Rows from block 9, named by matrix and row number. Each number is 50 + 12 x the weight over its row's rms, rounded and kept within 0 to 99. All counts start at 0. After the name is the row's rms in percent of the matrix's.
# ada: adaLN modulation (shift, scale and gate of each sublayer stacked) (model.blocks.9.ada.weight, 2304x128), inputs 0-63
ada.1250 089:71 56 48 46 42 38 53 53 62 68 78 73 43 28 66 58 62 42 44 69 55 43 26 35 43 40 48 36 59 49 57 59 39 62 41 39 56 37 45 55 38 46 37 58 73 43 56 48 53 54 57 66 52 57 49 30 40 56 38 60 46 41 48 47
ada.1251 118:64 48 42 49 40 43 50 73 67 50 42 60 49 47 45 32 74 48 45 58 39 18 37 29 67 24 32 60 57 60 41 55 42 57 55 28 31 48 42 58 42 53 48 45 52 41 52 57 44 41 40 56 62 43 46 33 53 40 38 34 60 50 61 68
ada.1252 091:43 76 32 58 64 47 55 33 68 42 41 58 39 53 36 47 35 54 44 66 60 24 39 57 68 37 30 43 80 37 65 47 40 63 46 50 63 49 54 65 42 78 31 43 34 29 58 58 48 61 58 54 30 44 48 55 44 35 50 36 46 47 75 61
ada.1253 091:49 28 48 43 63 59 47 39 58 35 54 61 45 47 81 52 49 77 40 42 52 50 64 62 54 31 29 32 85 53 76 65 31 33 68 69 58 54 13 58 30 50 39 46 52 46 43 47 29 47 61 52 48 56 56 59 46 61 75 63 57 63 39 52
ada.1254 097:60 53 51 53 42 46 35 63 52 33 49 60 61 57 44 56 51 73 59 53 36 75 55 66 11 83 53 55 54 55 75 33 49 32 72 56 52 40 37 59 56 49 48 48 71 54 33 48 44 65 47 27 55 64 49 37 36 55 58 37 34 58 73 35
ada.1255 100:68 36 51 32 70 36 50 61 37 60 39 22 49 55 58 57 54 43 46 72 55 53 38 51 49 59 41 27 68 41 50 61 47 43 57 48 36 53 57 24 57 50 57 67 27 52 40 42 51 51 49 33 55 57 52 37 49 43 44 47 53 45 45 49
ada.1256 090:50 70 47 67 37 20 36 31 47 60 39 60 45 50 57 56 41 53 34 81 36 83 42 42 43 45 44 37 59 59 29 57 52 46 38 71 52 55 46 20 40 46 52 50 55 60 58 49 63 38 75 34 57 56 29 33 41 55 42 48 49 47 54 52
ada.1257 109:51 36 59 36 49 50 67 31 50 25 49 43 44 51 73 52 83 13 58 44 49 46 35 46 48 39 56 53 64 64 36 45 33 37 70 67 49 42 21 48 58 37 63 47 42 41 56 37 42 46 57 45 51 47 43 46 41 54 34 54 39 64 49 40
ada.1258 092:48 58 66 44 68 60 46 47 63 67 66 58 37 66 44 39 59 59 51 27 24 45 61 51 29 45 48 62 49 59 66 45 45 41 74 84 34 65 39 49 65 56 42 34 61 76 43 31 57 50 71 54 59 65 53 65 60 52 54 49 27 71 70 62
ada.1259 102:57 53 57 74 55 68 48 48 47 51 43 32 39 40 54 66 45 53 55 46 71 44 53 35 45 28 17 33 52 42 35 64 52 51 55 56 43 47 44 53 64 46 60 50 37 37 64 68 47 44 37 67 72 65 37 47 65 73 13 39 49 50 33 39
ada.1260 124:71 48 35 35 40 62 55 70 44 56 60 50 61 65 43 60 48 28 50 34 28 63 40 36 48 60 29 53 59 44 39 58 44 60 47 22 44 44 58 74 37 36 46 51 51 62 41 33 49 35 46 52 58 36 67 46 55 48 30 32 31 60 44 47
ada.1261 114:45 54 41 31 49 60 34 57 49 58 59 60 58 66 38 65 39 88 57 41 77 44 58 23 54 46 55 74 57 48 38 54 69 49 71 70 58 52 60 60 38 54 42 55 53 46 38 54 40 31 57 48 80 32 42 78 45 43 36 62 41 55 32 44
ada.1262 101:36 49 54 37 47 70 61 28 49 46 47 46 52 59 37 57 43 44 42 45 59 49 51 38 43 49 53 45 55 36 61 52 68 52 50 48 64 46 58 41 69 42 69 38 57 39 37 48 46 38 41 53 38 49 69 68 46 53 45 43 35 60 36 53
ada.1263 099:64 41 37 50 49 56 55 47 52 63 33 49 43 54 61 39 58 31 38 62 43 53 66 66 49 53 51 67 54 65 53 37 59 38 46 71 49 48 23 52 46 51 52 66 53 54 63 58 26 60 57 33 70 45 44 51 59 50 45 54 77 61 46 61
ada.1264 091:61 55 34 27 39 81 36 69 65 47 59 42 33 55 48 42 42 84 51 50 49 45 64 51 60 60 42 67 54 62 50 42 56 63 42 27 61 56 72 54 40 23 40 44 39 67 44 37 52 52 46 59 62 58 75 46 52 24 36 56 49 59 44 48
ada.1265 101:46 49 45 36 59 52 58 46 40 28 52 33 26 67 35 60 52 42 65 86 39 36 59 63 65 44 61 59 52 53 54 47 48 61 30 50 36 36 40 59 57 52 61 40 32 37 54 51 30 43 56 59 48 37 37 51 53 45 20 38 66 44 52 49
ada.1266 106:35 32 56 40 63 57 50 45 68 63 59 67 37 64 43 51 68 32 50 24 54 38 40 21 50 51 48 55 34 48 83 52 41 69 54 56 39 50 63 52 81 44 46 68 59 57 48 40 45 44 40 29 50 57 49 36 39 65 41 50 51 47 54 60
ada.1267 112:69 65 54 52 61 58 44 31 64 38 52 48 64 49 39 46 39 55 37 71 70 39 57 58 48 60 51 50 48 56 42 38 58 43 35 50 55 42 60 47 55 57 59 65 62 52 51 69 34 36 57 62 47 59 51 67 65 61 37 57 30 54 68 67
ada.1268 101:33 45 43 38 49 53 25 64 57 40 57 50 44 45 64 33 37 69 59 32 51 73 55 49 27 47 76 36 72 56 68 57 51 29 62 46 62 60 47 40 47 40 52 45 73 54 53 41 52 48 48 52 39 33 50 44 55 44 55 56 62 51 52 54
ada.1269 114:57 58 50 45 58 37 57 78 49 50 57 56 59 43 40 35 71 55 46 27 62 33 36 64 48 58 60 65 23 36 42 61 39 67 49 17 54 50 46 46 51 42 63 50 53 53 54 36 36 42 50 37 61 53 51 33 41 62 48 52 56 75 45 52
ada.1270 117:51 61 73 63 55 54 54 39 46 56 73 57 41 41 47 45 44 39 32 53 39 82 41 42 41 32 69 55 61 50 37 46 60 63 66 63 45 48 37 47 48 31 55 56 67 51 49 48 48 35 59 70 78 49 44 41 56 58 32 54 69 34 44 60
ada.1271 103:40 45 60 58 59 39 51 33 45 58 32 31 44 51 50 53 34 41 57 45 41 50 75 63 39 46 63 44 46 63 75 44 56 58 67 65 44 61 45 36 43 80 65 52 55 35 35 53 51 64 59 66 58 41 65 51 38 51 43 60 53 51 53 52
ada.1272 124:44 60 37 07 69 33 64 56 39 52 25 45 56 52 45 74 49 56 62 66 45 32 34 60 43 55 44 66 49 43 55 46 28 56 37 41 40 67 57 40 48 45 42 57 57 55 40 61 82 40 29 52 66 34 40 50 51 59 55 37 50 29 25 48
ada.1273 087:58 53 54 64 37 53 51 44 48 69 62 56 62 33 58 54 51 43 46 41 44 50 58 51 52 59 52 68 27 66 28 37 60 45 34 33 40 56 66 61 65 41 64 73 59 53 42 29 43 31 52 48 57 57 39 57 41 49 56 45 38 41 54 65
ada.1274 103:61 52 42 47 38 22 45 40 56 63 21 58 64 58 38 52 45 52 42 40 67 65 49 23 50 34 67 47 30 16 48 46 44 41 43 43 47 57 56 38 37 35 53 52 39 53 19 46 72 42 54 45 63 52 69 29 49 48 35 52 59 57 54 52
ada.1275 103:55 40 59 74 21 58 49 54 66 60 41 53 51 58 66 39 43 56 39 39 50 77 36 54 51 78 68 38 34 45 57 59 36 62 32 81 51 42 58 71 75 58 54 41 51 54 54 52 39 58 63 51 47 41 46 15 52 48 45 40 42 55 54 69
ada.1276 109:41 50 42 45 46 59 48 53 51 41 51 56 54 42 55 69 58 54 58 04 39 62 56 48 68 39 45 66 50 63 49 51 63 55 38 20 26 48 36 48 52 35 30 40 66 70 46 66 60 34 29 46 58 59 43 31 46 74 42 30 70 52 38 63
ada.1277 096:54 37 50 46 35 32 42 51 55 60 41 70 49 44 58 46 64 23 56 50 49 20 26 41 51 70 58 38 46 38 51 34 43 54 68 37 46 43 34 44 41 59 63 64 38 38 51 65 66 54 53 22 70 50 51 43 30 46 46 43 52 57 48 49
ada.1278 115:61 39 56 54 41 53 61 71 47 63 42 44 31 55 63 47 62 50 68 40 58 45 68 42 41 75 48 47 33 54 46 62 76 28 69 25 49 49 57 35 50 55 40 41 34 58 62 54 73 66 33 36 56 51 59 50 60 27 30 39 41 43 38 39
ada.1279 114:42 65 44 29 41 51 48 42 65 70 46 55 60 36 40 59 36 52 50 48 49 58 61 43 41 51 72 54 56 62 51 60 48 70 47 60 51 49 63 46 22 32 48 67 50 50 47 60 59 62 51 25 87 72 63 40 57 65 39 52 51 44 47 40
ada.1280 093:41 43 43 65 43 18 47 60 40 42 51 38 37 40 51 31 67 56 55 33 62 68 59 33 54 49 35 36 46 66 54 52 41 41 44 46 50 39 61 59 41 55 61 50 74 55 64 47 71 56 53 56 40 34 42 33 49 33 36 58 54 42 38 37
ada.1281 099:37 60 51 40 44 62 58 53 45 60 46 32 69 61 48 55 60 52 52 29 46 51 39 46 32 47 26 51 51 29 47 63 53 57 53 78 69 50 58 91 54 43 68 59 48 59 53 52 54 53 38 43 47 39 57 73 65 36 64 31 36 56 59 52
ada.1282 101:54 41 41 63 40 56 54 63 53 47 63 47 55 52 40 52 45 43 47 28 49 86 30 55 37 42 69 55 48 67 33 49 39 44 48 54 72 57 43 46 59 64 47 52 68 41 51 47 28 47 77 54 59 47 67 63 62 56 60 61 34 41 43 53
ada.1283 100:68 34 48 69 71 34 42 34 57 59 68 52 55 37 48 76 52 47 41 15 51 64 44 54 39 37 33 42 56 45 42 63 65 21 66 42 58 61 61 50 39 51 48 69 62 45 36 57 56 65 52 50 61 52 65 58 62 49 44 43 30 59 65 38
ada.1284 107:20 45 49 34 67 52 42 33 56 49 49 45 71 68 59 62 45 53 61 54 37 29 33 47 47 50 47 43 44 45 51 60 57 64 55 48 26 62 50 45 76 50 57 38 49 32 55 33 53 25 33 62 50 39 34 44 67 52 54 60 54 47 55 80
ada.1285 099:28 53 56 41 50 56 34 44 73 45 35 62 54 55 34 45 53 53 39 14 56 36 56 60 37 63 65 67 53 35 40 47 63 48 48 33 75 54 21 74 38 35 47 57 64 69 47 54 48 65 32 28 51 43 64 59 43 35 58 54 50 55 54 53
ada.1286 110:63 46 57 40 54 52 67 32 40 41 34 57 65 50 67 54 39 13 69 53 29 53 52 39 43 38 68 52 53 53 52 52 48 44 27 58 33 17 53 44 29 34 45 47 46 48 54 63 71 63 42 57 56 52 41 43 36 55 42 35 78 28 68 47
ada.1287 093:32 22 40 41 42 59 34 31 48 51 53 38 43 55 51 49 30 45 42 57 48 43 42 59 68 47 30 44 50 50 68 58 58 51 61 44 63 41 52 39 67 61 69 35 42 53 45 33 56 54 51 47 41 36 38 48 42 45 69 48 39 51 44 46
ada.1288 100:39 35 56 33 53 58 33 27 56 73 55 44 39 60 57 42 43 36 66 39 56 47 58 51 46 56 62 44 50 46 66 54 40 49 60 69 44 74 52 59 64 47 47 57 57 42 37 52 90 29 64 69 71 69 66 66 44 63 43 51 18 49 48 55
ada.1289 097:53 54 46 25 53 56 45 47 75 53 48 44 33 46 57 41 30 55 60 67 45 34 72 62 69 42 55 47 28 47 62 27 48 59 38 53 28 66 47 54 57 46 53 54 25 47 65 64 65 40 73 59 66 60 50 52 55 71 41 58 54 54 60 49
ada.1290 098:45 48 56 39 76 58 34 62 35 42 45 66 54 62 40 22 53 63 58 62 68 57 49 64 43 42 27 53 63 44 56 56 37 46 32 35 49 44 39 59 65 67 55 47 29 74 68 50 56 61 47 45 35 48 41 70 55 48 60 59 59 41 37 35
ada.1291 108:61 47 44 76 53 49 56 36 56 43 55 51 55 47 46 31 50 63 37 39 57 62 30 38 42 54 35 61 44 50 28 47 46 74 46 61 32 49 40 61 72 48 69 74 46 54 60 59 44 67 42 16 44 53 32 38 45 50 42 65 65 60 41 71
ada.1292 109:57 57 44 77 57 48 35 50 45 39 61 61 37 49 33 41 45 46 35 49 36 36 23 69 56 61 57 58 33 30 39 37 44 54 44 51 49 50 35 47 37 53 43 43 58 53 53 55 42 46 58 38 67 66 57 37 31 65 68 66 58 39 54 42
ada.1293 108:43 45 48 48 58 60 44 43 41 58 32 41 39 73 40 47 56 51 30 71 67 68 49 46 42 43 48 49 33 59 49 41 60 52 46 57 54 47 50 53 57 44 61 57 32 47 79 69 52 63 63 39 50 64 51 69 45 46 78 62 39 64 49 57
ada.1294 104:43 47 51 33 51 48 55 64 44 56 47 34 56 37 53 50 46 49 25 58 47 50 63 58 27 67 43 73 56 46 53 67 54 67 63 40 61 54 51 58 39 42 45 48 46 47 46 49 39 63 66 27 34 52 60 44 64 43 57 35 67 73 47 38
ada.1295 104:38 51 45 48 51 73 44 46 52 60 55 51 51 46 57 45 60 57 50 45 52 32 68 19 65 54 35 40 44 56 62 35 58 50 47 43 36 41 60 50 76 46 70 41 51 61 49 53 40 48 50 29 28 42 65 82 38 54 34 63 42 23 47 57
ada.1296 105:61 67 57 34 46 45 51 41 65 58 52 48 48 54 51 33 62 49 57 51 60 37 72 51 70 35 61 46 42 46 42 42 65 46 44 42 53 47 35 50 19 57 37 38 41 45 51 26 48 40 42 55 68 54 50 58 53 66 31 54 78 52 50 66
ada.1297 091:51 35 45 36 53 48 37 31 54 43 45 62 48 41 69 48 70 57 48 11 67 56 62 40 34 30 28 59 43 35 44 65 60 49 39 37 70 56 44 49 63 54 59 53 59 29 54 49 61 49 54 36 40 50 39 45 46 56 37 57 74 67 46 72
ada.1298 103:47 57 50 55 55 46 41 15 65 41 40 55 60 44 54 52 49 53 42 46 86 59 45 31 48 71 68 51 59 29 32 54 53 47 49 57 26 57 71 63 47 44 44 59 63 49 46 52 67 58 50 39 45 48 48 25 37 69 50 45 52 44 58 11
ada.1299 101:59 52 37 30 48 43 35 65 68 47 38 48 45 34 38 51 54 37 61 42 47 38 69 38 65 30 42 63 30 69 42 42 61 72 49 13 41 35 56 60 67 50 38 55 51 50 56 40 38 24 20 63 39 52 47 26 49 44 55 46 40 51 46 54
ada.1300 101:60 72 47 44 64 52 43 48 42 69 47 54 36 45 50 49 57 48 33 42 58 79 81 61 60 69 14 40 47 61 67 50 50 50 43 70 38 58 43 47 67 66 69 54 52 41 56 61 47 65 59 65 37 56 45 49 62 30 42 60 27 41 30 46
ada.1301 109:53 48 54 34 52 51 76 25 49 42 29 49 53 35 48 61 46 64 60 73 55 30 70 45 58 37 58 39 25 64 52 48 71 36 46 42 42 46 61 52 45 43 56 39 54 39 47 57 59 42 47 65 36 49 57 64 53 39 51 60 55 26 47 53
ada.1302 119:57 44 46 15 67 53 49 45 62 51 40 39 56 53 47 44 45 60 64 64 66 20 52 37 58 56 29 51 42 44 48 45 44 57 62 37 54 40 65 54 66 46 54 50 56 63 41 51 57 41 59 48 36 43 36 45 58 46 62 48 50 42 31 32
ada.1303 099:64 55 59 55 60 37 78 60 52 60 48 39 48 58 37 50 51 46 55 58 41 58 40 54 33 52 65 41 37 44 41 55 42 63 43 46 50 55 33 53 47 62 36 44 40 71 66 46 34 47 52 61 71 67 41 46 49 29 55 50 47 55 43 57
ada.1304 119:47 40 52 58 65 29 59 33 45 69 55 42 55 34 53 50 57 71 50 43 56 38 33 67 47 52 23 39 49 55 49 62 48 41 61 56 45 66 55 38 18 53 27 51 68 49 60 31 62 70 41 51 49 64 29 45 40 75 50 61 49 54 54 56
ada.1305 091:43 77 31 43 69 49 31 55 57 59 41 43 64 50 61 48 52 48 53 54 61 50 39 62 46 67 57 52 47 54 52 52 26 55 30 42 56 72 34 53 39 30 60 72 42 65 44 58 54 27 41 37 42 54 62 24 60 55 53 52 45 49 42 49
ada.1306 093:40 30 28 59 57 59 64 53 42 43 67 50 59 56 52 40 41 54 41 39 42 34 54 58 53 43 19 46 51 53 62 59 55 68 49 21 60 55 59 70 42 32 50 64 51 53 59 66 64 64 59 56 34 68 64 59 42 38 63 47 51 49 42 46
ada.1307 097:55 57 46 54 70 56 73 48 64 61 30 51 50 46 38 62 59 56 73 61 37 40 26 30 49 35 49 41 57 44 64 54 50 47 56 42 33 61 40 49 40 50 47 72 58 63 44 61 38 46 46 22 42 64 41 58 56 52 38 45 45 33 57 54
ada.1308 115:62 33 38 39 39 42 36 51 51 69 56 42 59 56 70 57 51 41 66 61 42 44 49 43 71 50 55 47 58 51 58 67 29 67 46 29 43 48 38 30 57 36 49 62 28 49 52 37 50 45 64 37 52 47 37 28 49 45 37 20 68 42 74 46
ada.1309 106:36 57 53 30 51 72 47 43 54 40 30 70 50 62 59 45 28 36 49 35 73 47 48 53 38 71 78 44 41 62 55 56 54 38 54 53 47 61 62 55 80 41 58 34 33 41 55 49 55 55 46 60 39 46 43 46 52 54 50 49 44 47 46 55
ada.1310 094:41 50 48 46 40 43 46 33 35 58 40 45 58 55 43 48 28 38 49 30 32 56 61 64 93 48 37 62 70 51 51 60 42 50 70 70 66 37 49 55 41 47 66 42 57 41 65 38 42 67 37 56 54 55 57 81 55 44 54 56 47 43 46 62
ada.1311 101:53 62 38 45 54 35 24 63 32 44 43 64 44 42 51 72 31 44 42 32 59 73 62 47 36 45 49 57 43 47 46 62 42 27 60 64 47 46 79 32 49 59 52 37 49 66 60 65 33 49 40 32 52 41 40 69 35 48 58 53 47 50 56 61
ada.1312 105:18 55 45 57 46 54 44 57 33 51 52 68 63 53 61 66 43 71 34 48 57 51 51 67 62 50 49 34 69 50 60 49 54 48 37 63 39 47 51 58 48 50 53 56 46 72 41 54 59 62 33 22 41 62 48 32 42 41 68 43 75 53 58 46
ada.1313 096:40 52 50 35 67 33 38 41 40 34 37 57 54 53 49 63 63 58 58 67 56 61 39 65 71 56 55 25 55 64 47 39 55 49 16 74 77 35 46 38 34 51 48 41 50 60 51 58 59 64 30 65 68 39 50 50 40 28 47 46 62 34 39 40
ada.1314 116:51 39 45 29 37 60 54 60 42 56 52 35 67 44 66 49 70 38 51 28 54 31 52 52 46 79 41 34 43 60 52 47 37 33 56 63 60 36 45 50 59 52 56 42 31 52 47 40 62 38 66 48 56 65 53 77 52 32 51 38 37 34 56 22
ada.1315 096:64 59 54 50 21 34 43 68 47 56 52 31 55 58 47 48 42 38 38 54 44 34 52 51 48 58 59 31 29 53 56 46 52 61 49 56 65 69 52 55 51 61 37 42 57 40 50 56 56 61 38 76 46 36 58 33 31 43 76 59 49 34 69 66
ada.1316 102:57 39 46 37 54 63 33 38 59 54 49 70 38 58 66 54 55 69 58 65 43 37 33 58 63 64 62 42 35 41 53 62 47 42 29 38 50 36 74 32 59 46 42 60 52 47 53 34 49 54 48 46 65 44 42 33 40 58 55 61 48 64 48 55
ada.1317 101:53 48 53 58 60 63 67 43 44 68 49 45 53 52 39 38 60 37 85 58 41 53 53 52 60 64 40 59 67 46 68 40 48 58 42 46 56 66 43 36 47 68 28 61 36 62 55 43 40 44 34 67 23 48 55 56 51 35 71 63 56 77 46 51
ada.1318 092:24 71 51 13 69 45 51 25 47 33 46 46 56 30 49 38 59 53 52 58 68 46 66 39 36 36 65 71 76 55 61 45 44 58 41 51 48 42 49 34 51 43 39 57 57 52 54 66 61 43 42 71 79 34 52 36 49 40 47 37 68 34 46 48
ada.1319 112:43 32 45 51 47 46 42 38 52 56 67 55 63 47 53 24 52 46 52 71 43 44 33 65 32 67 41 50 52 72 49 46 39 47 37 40 65 50 41 54 58 50 38 84 42 52 54 56 41 58 58 55 70 49 46 37 33 60 48 60 56 58 42 66
ada.1320 102:56 49 51 52 48 48 59 53 43 60 58 54 59 57 56 68 54 27 66 14 58 42 33 36 15 74 75 62 44 52 45 58 39 39 49 55 54 51 39 64 48 36 42 56 24 55 47 54 48 72 55 42 79 52 36 53 41 64 53 56 40 63 65 57
ada.1321 093:26 60 64 40 60 31 48 55 34 56 54 45 46 36 42 29 41 44 51 37 63 54 41 48 59 49 58 40 40 49 37 58 56 28 50 17 69 54 37 58 45 51 40 51 33 38 56 49 44 44 45 38 56 70 47 56 52 36 39 52 47 54 55 49
ada.1322 108:52 58 27 65 45 71 48 45 38 54 48 45 46 50 38 48 69 50 46 58 61 54 76 51 62 41 43 67 63 50 42 49 58 67 48 36 44 56 53 48 42 48 50 48 38 49 46 58 37 64 46 64 35 36 47 57 59 51 49 67 50 45 55 69
ada.1323 089:29 54 58 56 60 33 38 39 44 44 54 39 46 51 36 51 64 43 70 51 33 49 41 69 58 83 55 58 36 14 57 56 50 59 71 52 64 49 75 50 38 65 58 37 65 71 50 45 25 37 40 54 43 33 57 44 49 47 44 25 44 55 69 31
ada.1324 100:48 36 41 49 49 35 46 46 42 50 52 26 36 59 48 35 86 32 52 63 57 41 60 41 38 46 26 51 48 69 47 50 43 45 46 43 59 55 50 46 58 49 70 39 50 61 59 42 78 71 64 38 41 58 39 39 45 49 61 42 45 52 47 31
ada.1325 098:47 54 39 37 43 50 48 61 52 73 43 53 54 55 51 52 78 43 76 20 56 41 39 46 67 20 53 48 34 33 70 61 51 56 55 42 45 64 51 35 50 43 35 49 55 65 32 36 20 41 44 43 52 66 53 55 59 52 47 41 53 49 51 63
ada.1326 098:50 55 48 65 72 39 40 59 67 58 34 36 58 49 37 53 32 69 50 23 73 40 59 70 47 47 36 39 64 29 33 44 38 40 67 63 58 58 61 42 46 54 49 40 47 45 62 68 49 51 24 59 75 45 56 42 52 61 68 55 51 63 48 50
ada.1327 108:48 59 36 78 67 50 42 36 48 42 58 60 54 31 61 51 66 46 47 30 44 45 42 47 53 35 49 50 55 47 25 53 46 42 42 36 43 50 37 41 71 56 37 58 39 45 43 54 36 46 32 41 37 33 32 46 62 57 62 44 52 53 52 77
ada.1328 088:34 43 44 57 51 62 59 72 61 48 48 31 52 59 53 42 65 50 56 45 24 33 62 56 67 44 67 73 64 63 46 43 46 65 55 46 49 43 31 24 62 40 35 48 60 62 36 56 40 61 39 46 52 60 46 52 51 43 69 54 31 37 59 38
ada.1329 114:39 55 60 31 58 36 53 72 61 62 40 38 58 66 33 38 75 64 47 38 68 66 63 57 45 36 23 52 22 47 40 50 50 66 54 33 42 62 46 54 46 47 56 46 40 58 53 61 61 42 48 32 37 37 52 56 42 51 68 36 55 68 51 56
ada.1330 118:55 25 49 68 58 51 46 51 35 28 45 68 30 52 68 72 52 53 46 31 77 29 37 52 52 53 71 53 33 51 43 65 39 48 50 33 60 40 49 71 48 52 55 48 45 46 47 46 39 50 51 43 53 45 41 53 35 50 52 61 53 66 50 43
ada.1331 109:34 75 58 53 58 43 46 48 37 53 47 46 69 39 56 36 64 80 48 59 50 37 40 39 52 51 23 39 57 47 40 46 55 52 51 64 40 50 40 35 46 54 79 63 50 37 49 41 66 72 39 36 51 53 55 46 30 40 69 58 50 33 45 43
ada.1332 090:35 29 53 42 39 65 69 52 52 53 44 32 45 47 45 34 49 42 67 67 45 49 39 36 56 44 34 68 40 53 52 23 51 47 64 47 70 61 63 33 33 53 59 34 56 49 38 63 48 43 66 59 27 30 53 57 52 77 50 55 47 64 50 59
ada.1333 109:63 53 47 50 53 28 39 47 48 61 51 33 55 51 48 48 38 44 53 49 56 50 38 55 55 44 56 51 54 53 38 54 51 58 66 50 45 46 46 72 42 50 48 59 48 57 59 49 74 20 40 70 38 57 63 39 43 35 49 42 61 59 42 38
ada.1334 088:58 53 61 54 53 58 50 56 41 28 66 59 51 50 45 58 40 73 64 82 29 43 58 61 39 55 75 63 50 48 49 66 64 64 47 74 44 58 64 45 45 52 33 43 52 42 49 46 69 37 43 74 63 49 40 32 52 44 38 68 67 36 52 61
ada.1335 090:57 51 53 37 48 61 38 43 53 34 76 75 40 49 54 58 44 34 47 63 61 30 81 71 39 43 69 51 56 59 54 53 67 20 70 50 53 42 54 62 43 63 47 51 56 36 51 50 78 48 82 40 45 54 48 33 50 45 55 60 59 47 60 48
ada.1336 086:35 50 39 58 32 24 47 47 43 53 53 67 53 65 77 24 53 51 52 48 38 41 51 35 21 42 38 63 59 65 60 53 59 61 51 61 39 47 70 52 25 62 43 55 52 62 40 67 69 50 41 38 37 33 37 58 33 33 42 46 61 37 45 55
ada.1337 110:47 54 57 56 36 33 32 44 38 76 65 52 36 36 52 40 28 52 44 32 46 62 52 58 58 37 51 60 70 54 52 38 59 53 32 42 31 36 27 77 51 58 48 66 60 50 61 29 53 26 44 54 67 47 28 44 40 72 51 61 57 46 32 33
ada.1338 110:57 37 70 78 37 59 43 40 42 44 52 55 34 53 38 50 38 50 46 43 51 37 40 36 40 47 71 68 79 61 47 51 56 39 57 33 46 50 40 58 52 66 52 47 47 36 40 42 65 47 78 53 78 65 47 45 54 45 38 52 49 35 44 38
ada.1339 095:39 59 28 54 66 36 54 47 52 36 42 65 34 31 70 49 03 59 55 50 48 55 72 25 69 42 74 50 62 42 38 46 58 36 51 60 41 47 58 54 52 57 60 51 63 57 41 58 51 45 63 43 49 66 46 48 59 81 50 40 45 52 40 46
ada.1340 114:30 51 56 30 69 43 44 46 74 46 62 68 34 68 56 67 60 40 46 42 50 20 35 44 55 66 61 70 42 42 64 43 49 65 50 21 58 63 55 36 28 57 26 53 36 47 36 51 30 38 61 67 78 42 56 67 45 63 46 61 52 42 69 47
ada.1341 097:68 41 47 81 51 69 33 42 55 51 34 34 59 53 59 34 51 64 53 30 56 64 41 57 58 27 38 70 44 35 47 59 52 59 51 52 23 46 42 36 46 28 63 31 72 58 37 48 22 37 56 55 46 52 65 74 34 63 27 44 51 47 63 34
ada.1342 093:50 29 67 69 39 39 39 62 46 45 36 46 51 67 64 61 65 52 40 37 44 58 52 55 43 58 29 40 51 14 62 67 54 34 42 70 64 39 41 44 13 62 44 69 45 37 48 49 61 58 49 24 40 66 65 66 41 59 59 50 69 65 43 47
ada.1343 097:58 49 48 50 22 25 56 43 38 65 55 31 42 54 60 57 46 60 50 33 53 61 53 61 36 69 46 52 68 36 56 59 49 34 36 61 64 55 48 81 17 45 41 41 39 58 28 38 52 51 77 47 51 73 67 81 45 52 48 52 31 54 54 31
ada.1344 111:49 55 43 56 34 49 48 52 41 70 45 51 41 34 54 33 56 56 37 49 41 57 50 34 54 29 47 40 65 74 48 56 82 50 50 53 39 50 52 23 42 43 60 44 55 48 42 39 36 68 36 38 64 57 49 40 55 55 46 56 59 21 43 54
ada.1345 114:36 44 56 46 56 31 43 51 37 41 56 44 55 60 49 57 47 49 42 53 61 24 55 49 31 52 61 46 40 50 58 51 66 27 57 33 40 49 64 43 44 57 43 73 46 54 51 45 63 43 53 39 64 56 60 65 50 56 23 66 67 43 48 48
ada.1346 117:43 54 37 47 62 45 39 50 51 58 54 52 63 50 72 44 43 55 46 26 62 39 41 46 43 48 51 46 40 60 50 49 50 27 52 48 42 44 23 31 40 69 39 67 52 40 44 68 55 81 61 37 41 43 29 43 32 50 44 56 48 48 73 73
ada.1347 111:63 61 47 70 57 28 56 64 57 59 47 47 58 48 60 61 41 22 54 46 34 63 55 52 32 43 54 52 50 46 38 63 47 51 53 79 58 51 68 42 57 52 55 65 42 45 46 52 37 48 60 26 80 46 42 40 44 45 45 32 51 61 54 48
ada.1348 098:62 65 34 59 40 35 77 67 60 48 54 62 56 42 47 47 15 48 55 83 51 64 40 44 48 57 65 60 37 52 56 41 40 63 26 57 34 37 57 36 42 32 33 46 28 39 56 42 41 39 44 39 55 51 44 44 49 51 55 48 63 36 85 58
ada.1349 099:64 31 53 45 47 50 54 50 75 47 59 43 52 66 43 56 65 50 71 42 51 26 56 61 56 49 57 41 35 57 48 37 41 34 38 35 50 48 57 48 55 41 42 55 23 45 52 67 51 44 47 55 49 38 56 47 54 37 65 42 65 35 35 68
ada.1350 097:54 62 63 47 61 49 49 55 37 47 42 49 63 31 54 55 48 28 64 75 46 70 70 68 49 55 41 48 32 40 43 50 30 48 47 44 51 44 55 40 45 55 55 33 26 63 67 60 40 61 71 57 21 57 38 64 48 58 40 62 34 27 41 34
ada.1351 106:54 45 55 37 61 54 26 34 49 49 45 55 37 38 47 50 68 26 52 35 55 29 58 30 55 46 51 37 55 57 46 48 81 46 52 62 40 41 63 52 63 67 61 39 64 39 47 47 68 37 50 42 38 57 58 59 40 54 53 43 66 49 42 41
ada.1352 094:53 46 46 53 48 41 36 27 52 51 67 56 45 48 60 31 61 49 36 58 60 25 63 49 62 57 21 51 78 39 60 49 56 41 59 47 33 38 54 60 44 43 49 44 54 43 48 61 67 29 54 53 44 60 61 48 31 55 56 39 43 46 62 62
ada.1353 113:43 45 47 24 72 69 41 45 55 50 69 44 54 57 68 52 43 55 52 59 54 33 53 53 69 61 53 43 46 67 40 56 57 40 54 38 54 64 55 61 44 49 74 46 48 62 33 46 53 48 39 65 38 48 44 80 47 50 51 38 54 45 54 54
ada.1354 088:61 32 43 67 52 20 45 26 41 49 48 56 64 62 61 48 76 42 49 44 49 55 29 24 35 62 39 49 56 69 58 55 50 36 39 39 40 48 38 58 44 70 53 43 63 57 33 49 45 39 47 46 44 50 53 34 54 44 48 44 41 45 46 58
ada.1355 098:45 45 53 83 47 37 23 38 45 58 54 33 58 66 59 36 52 56 42 33 55 32 29 40 44 65 48 47 53 45 40 64 42 35 52 54 59 64 19 73 41 51 41 50 61 55 48 35 83 52 33 62 50 47 69 48 40 38 51 58 61 65 52 53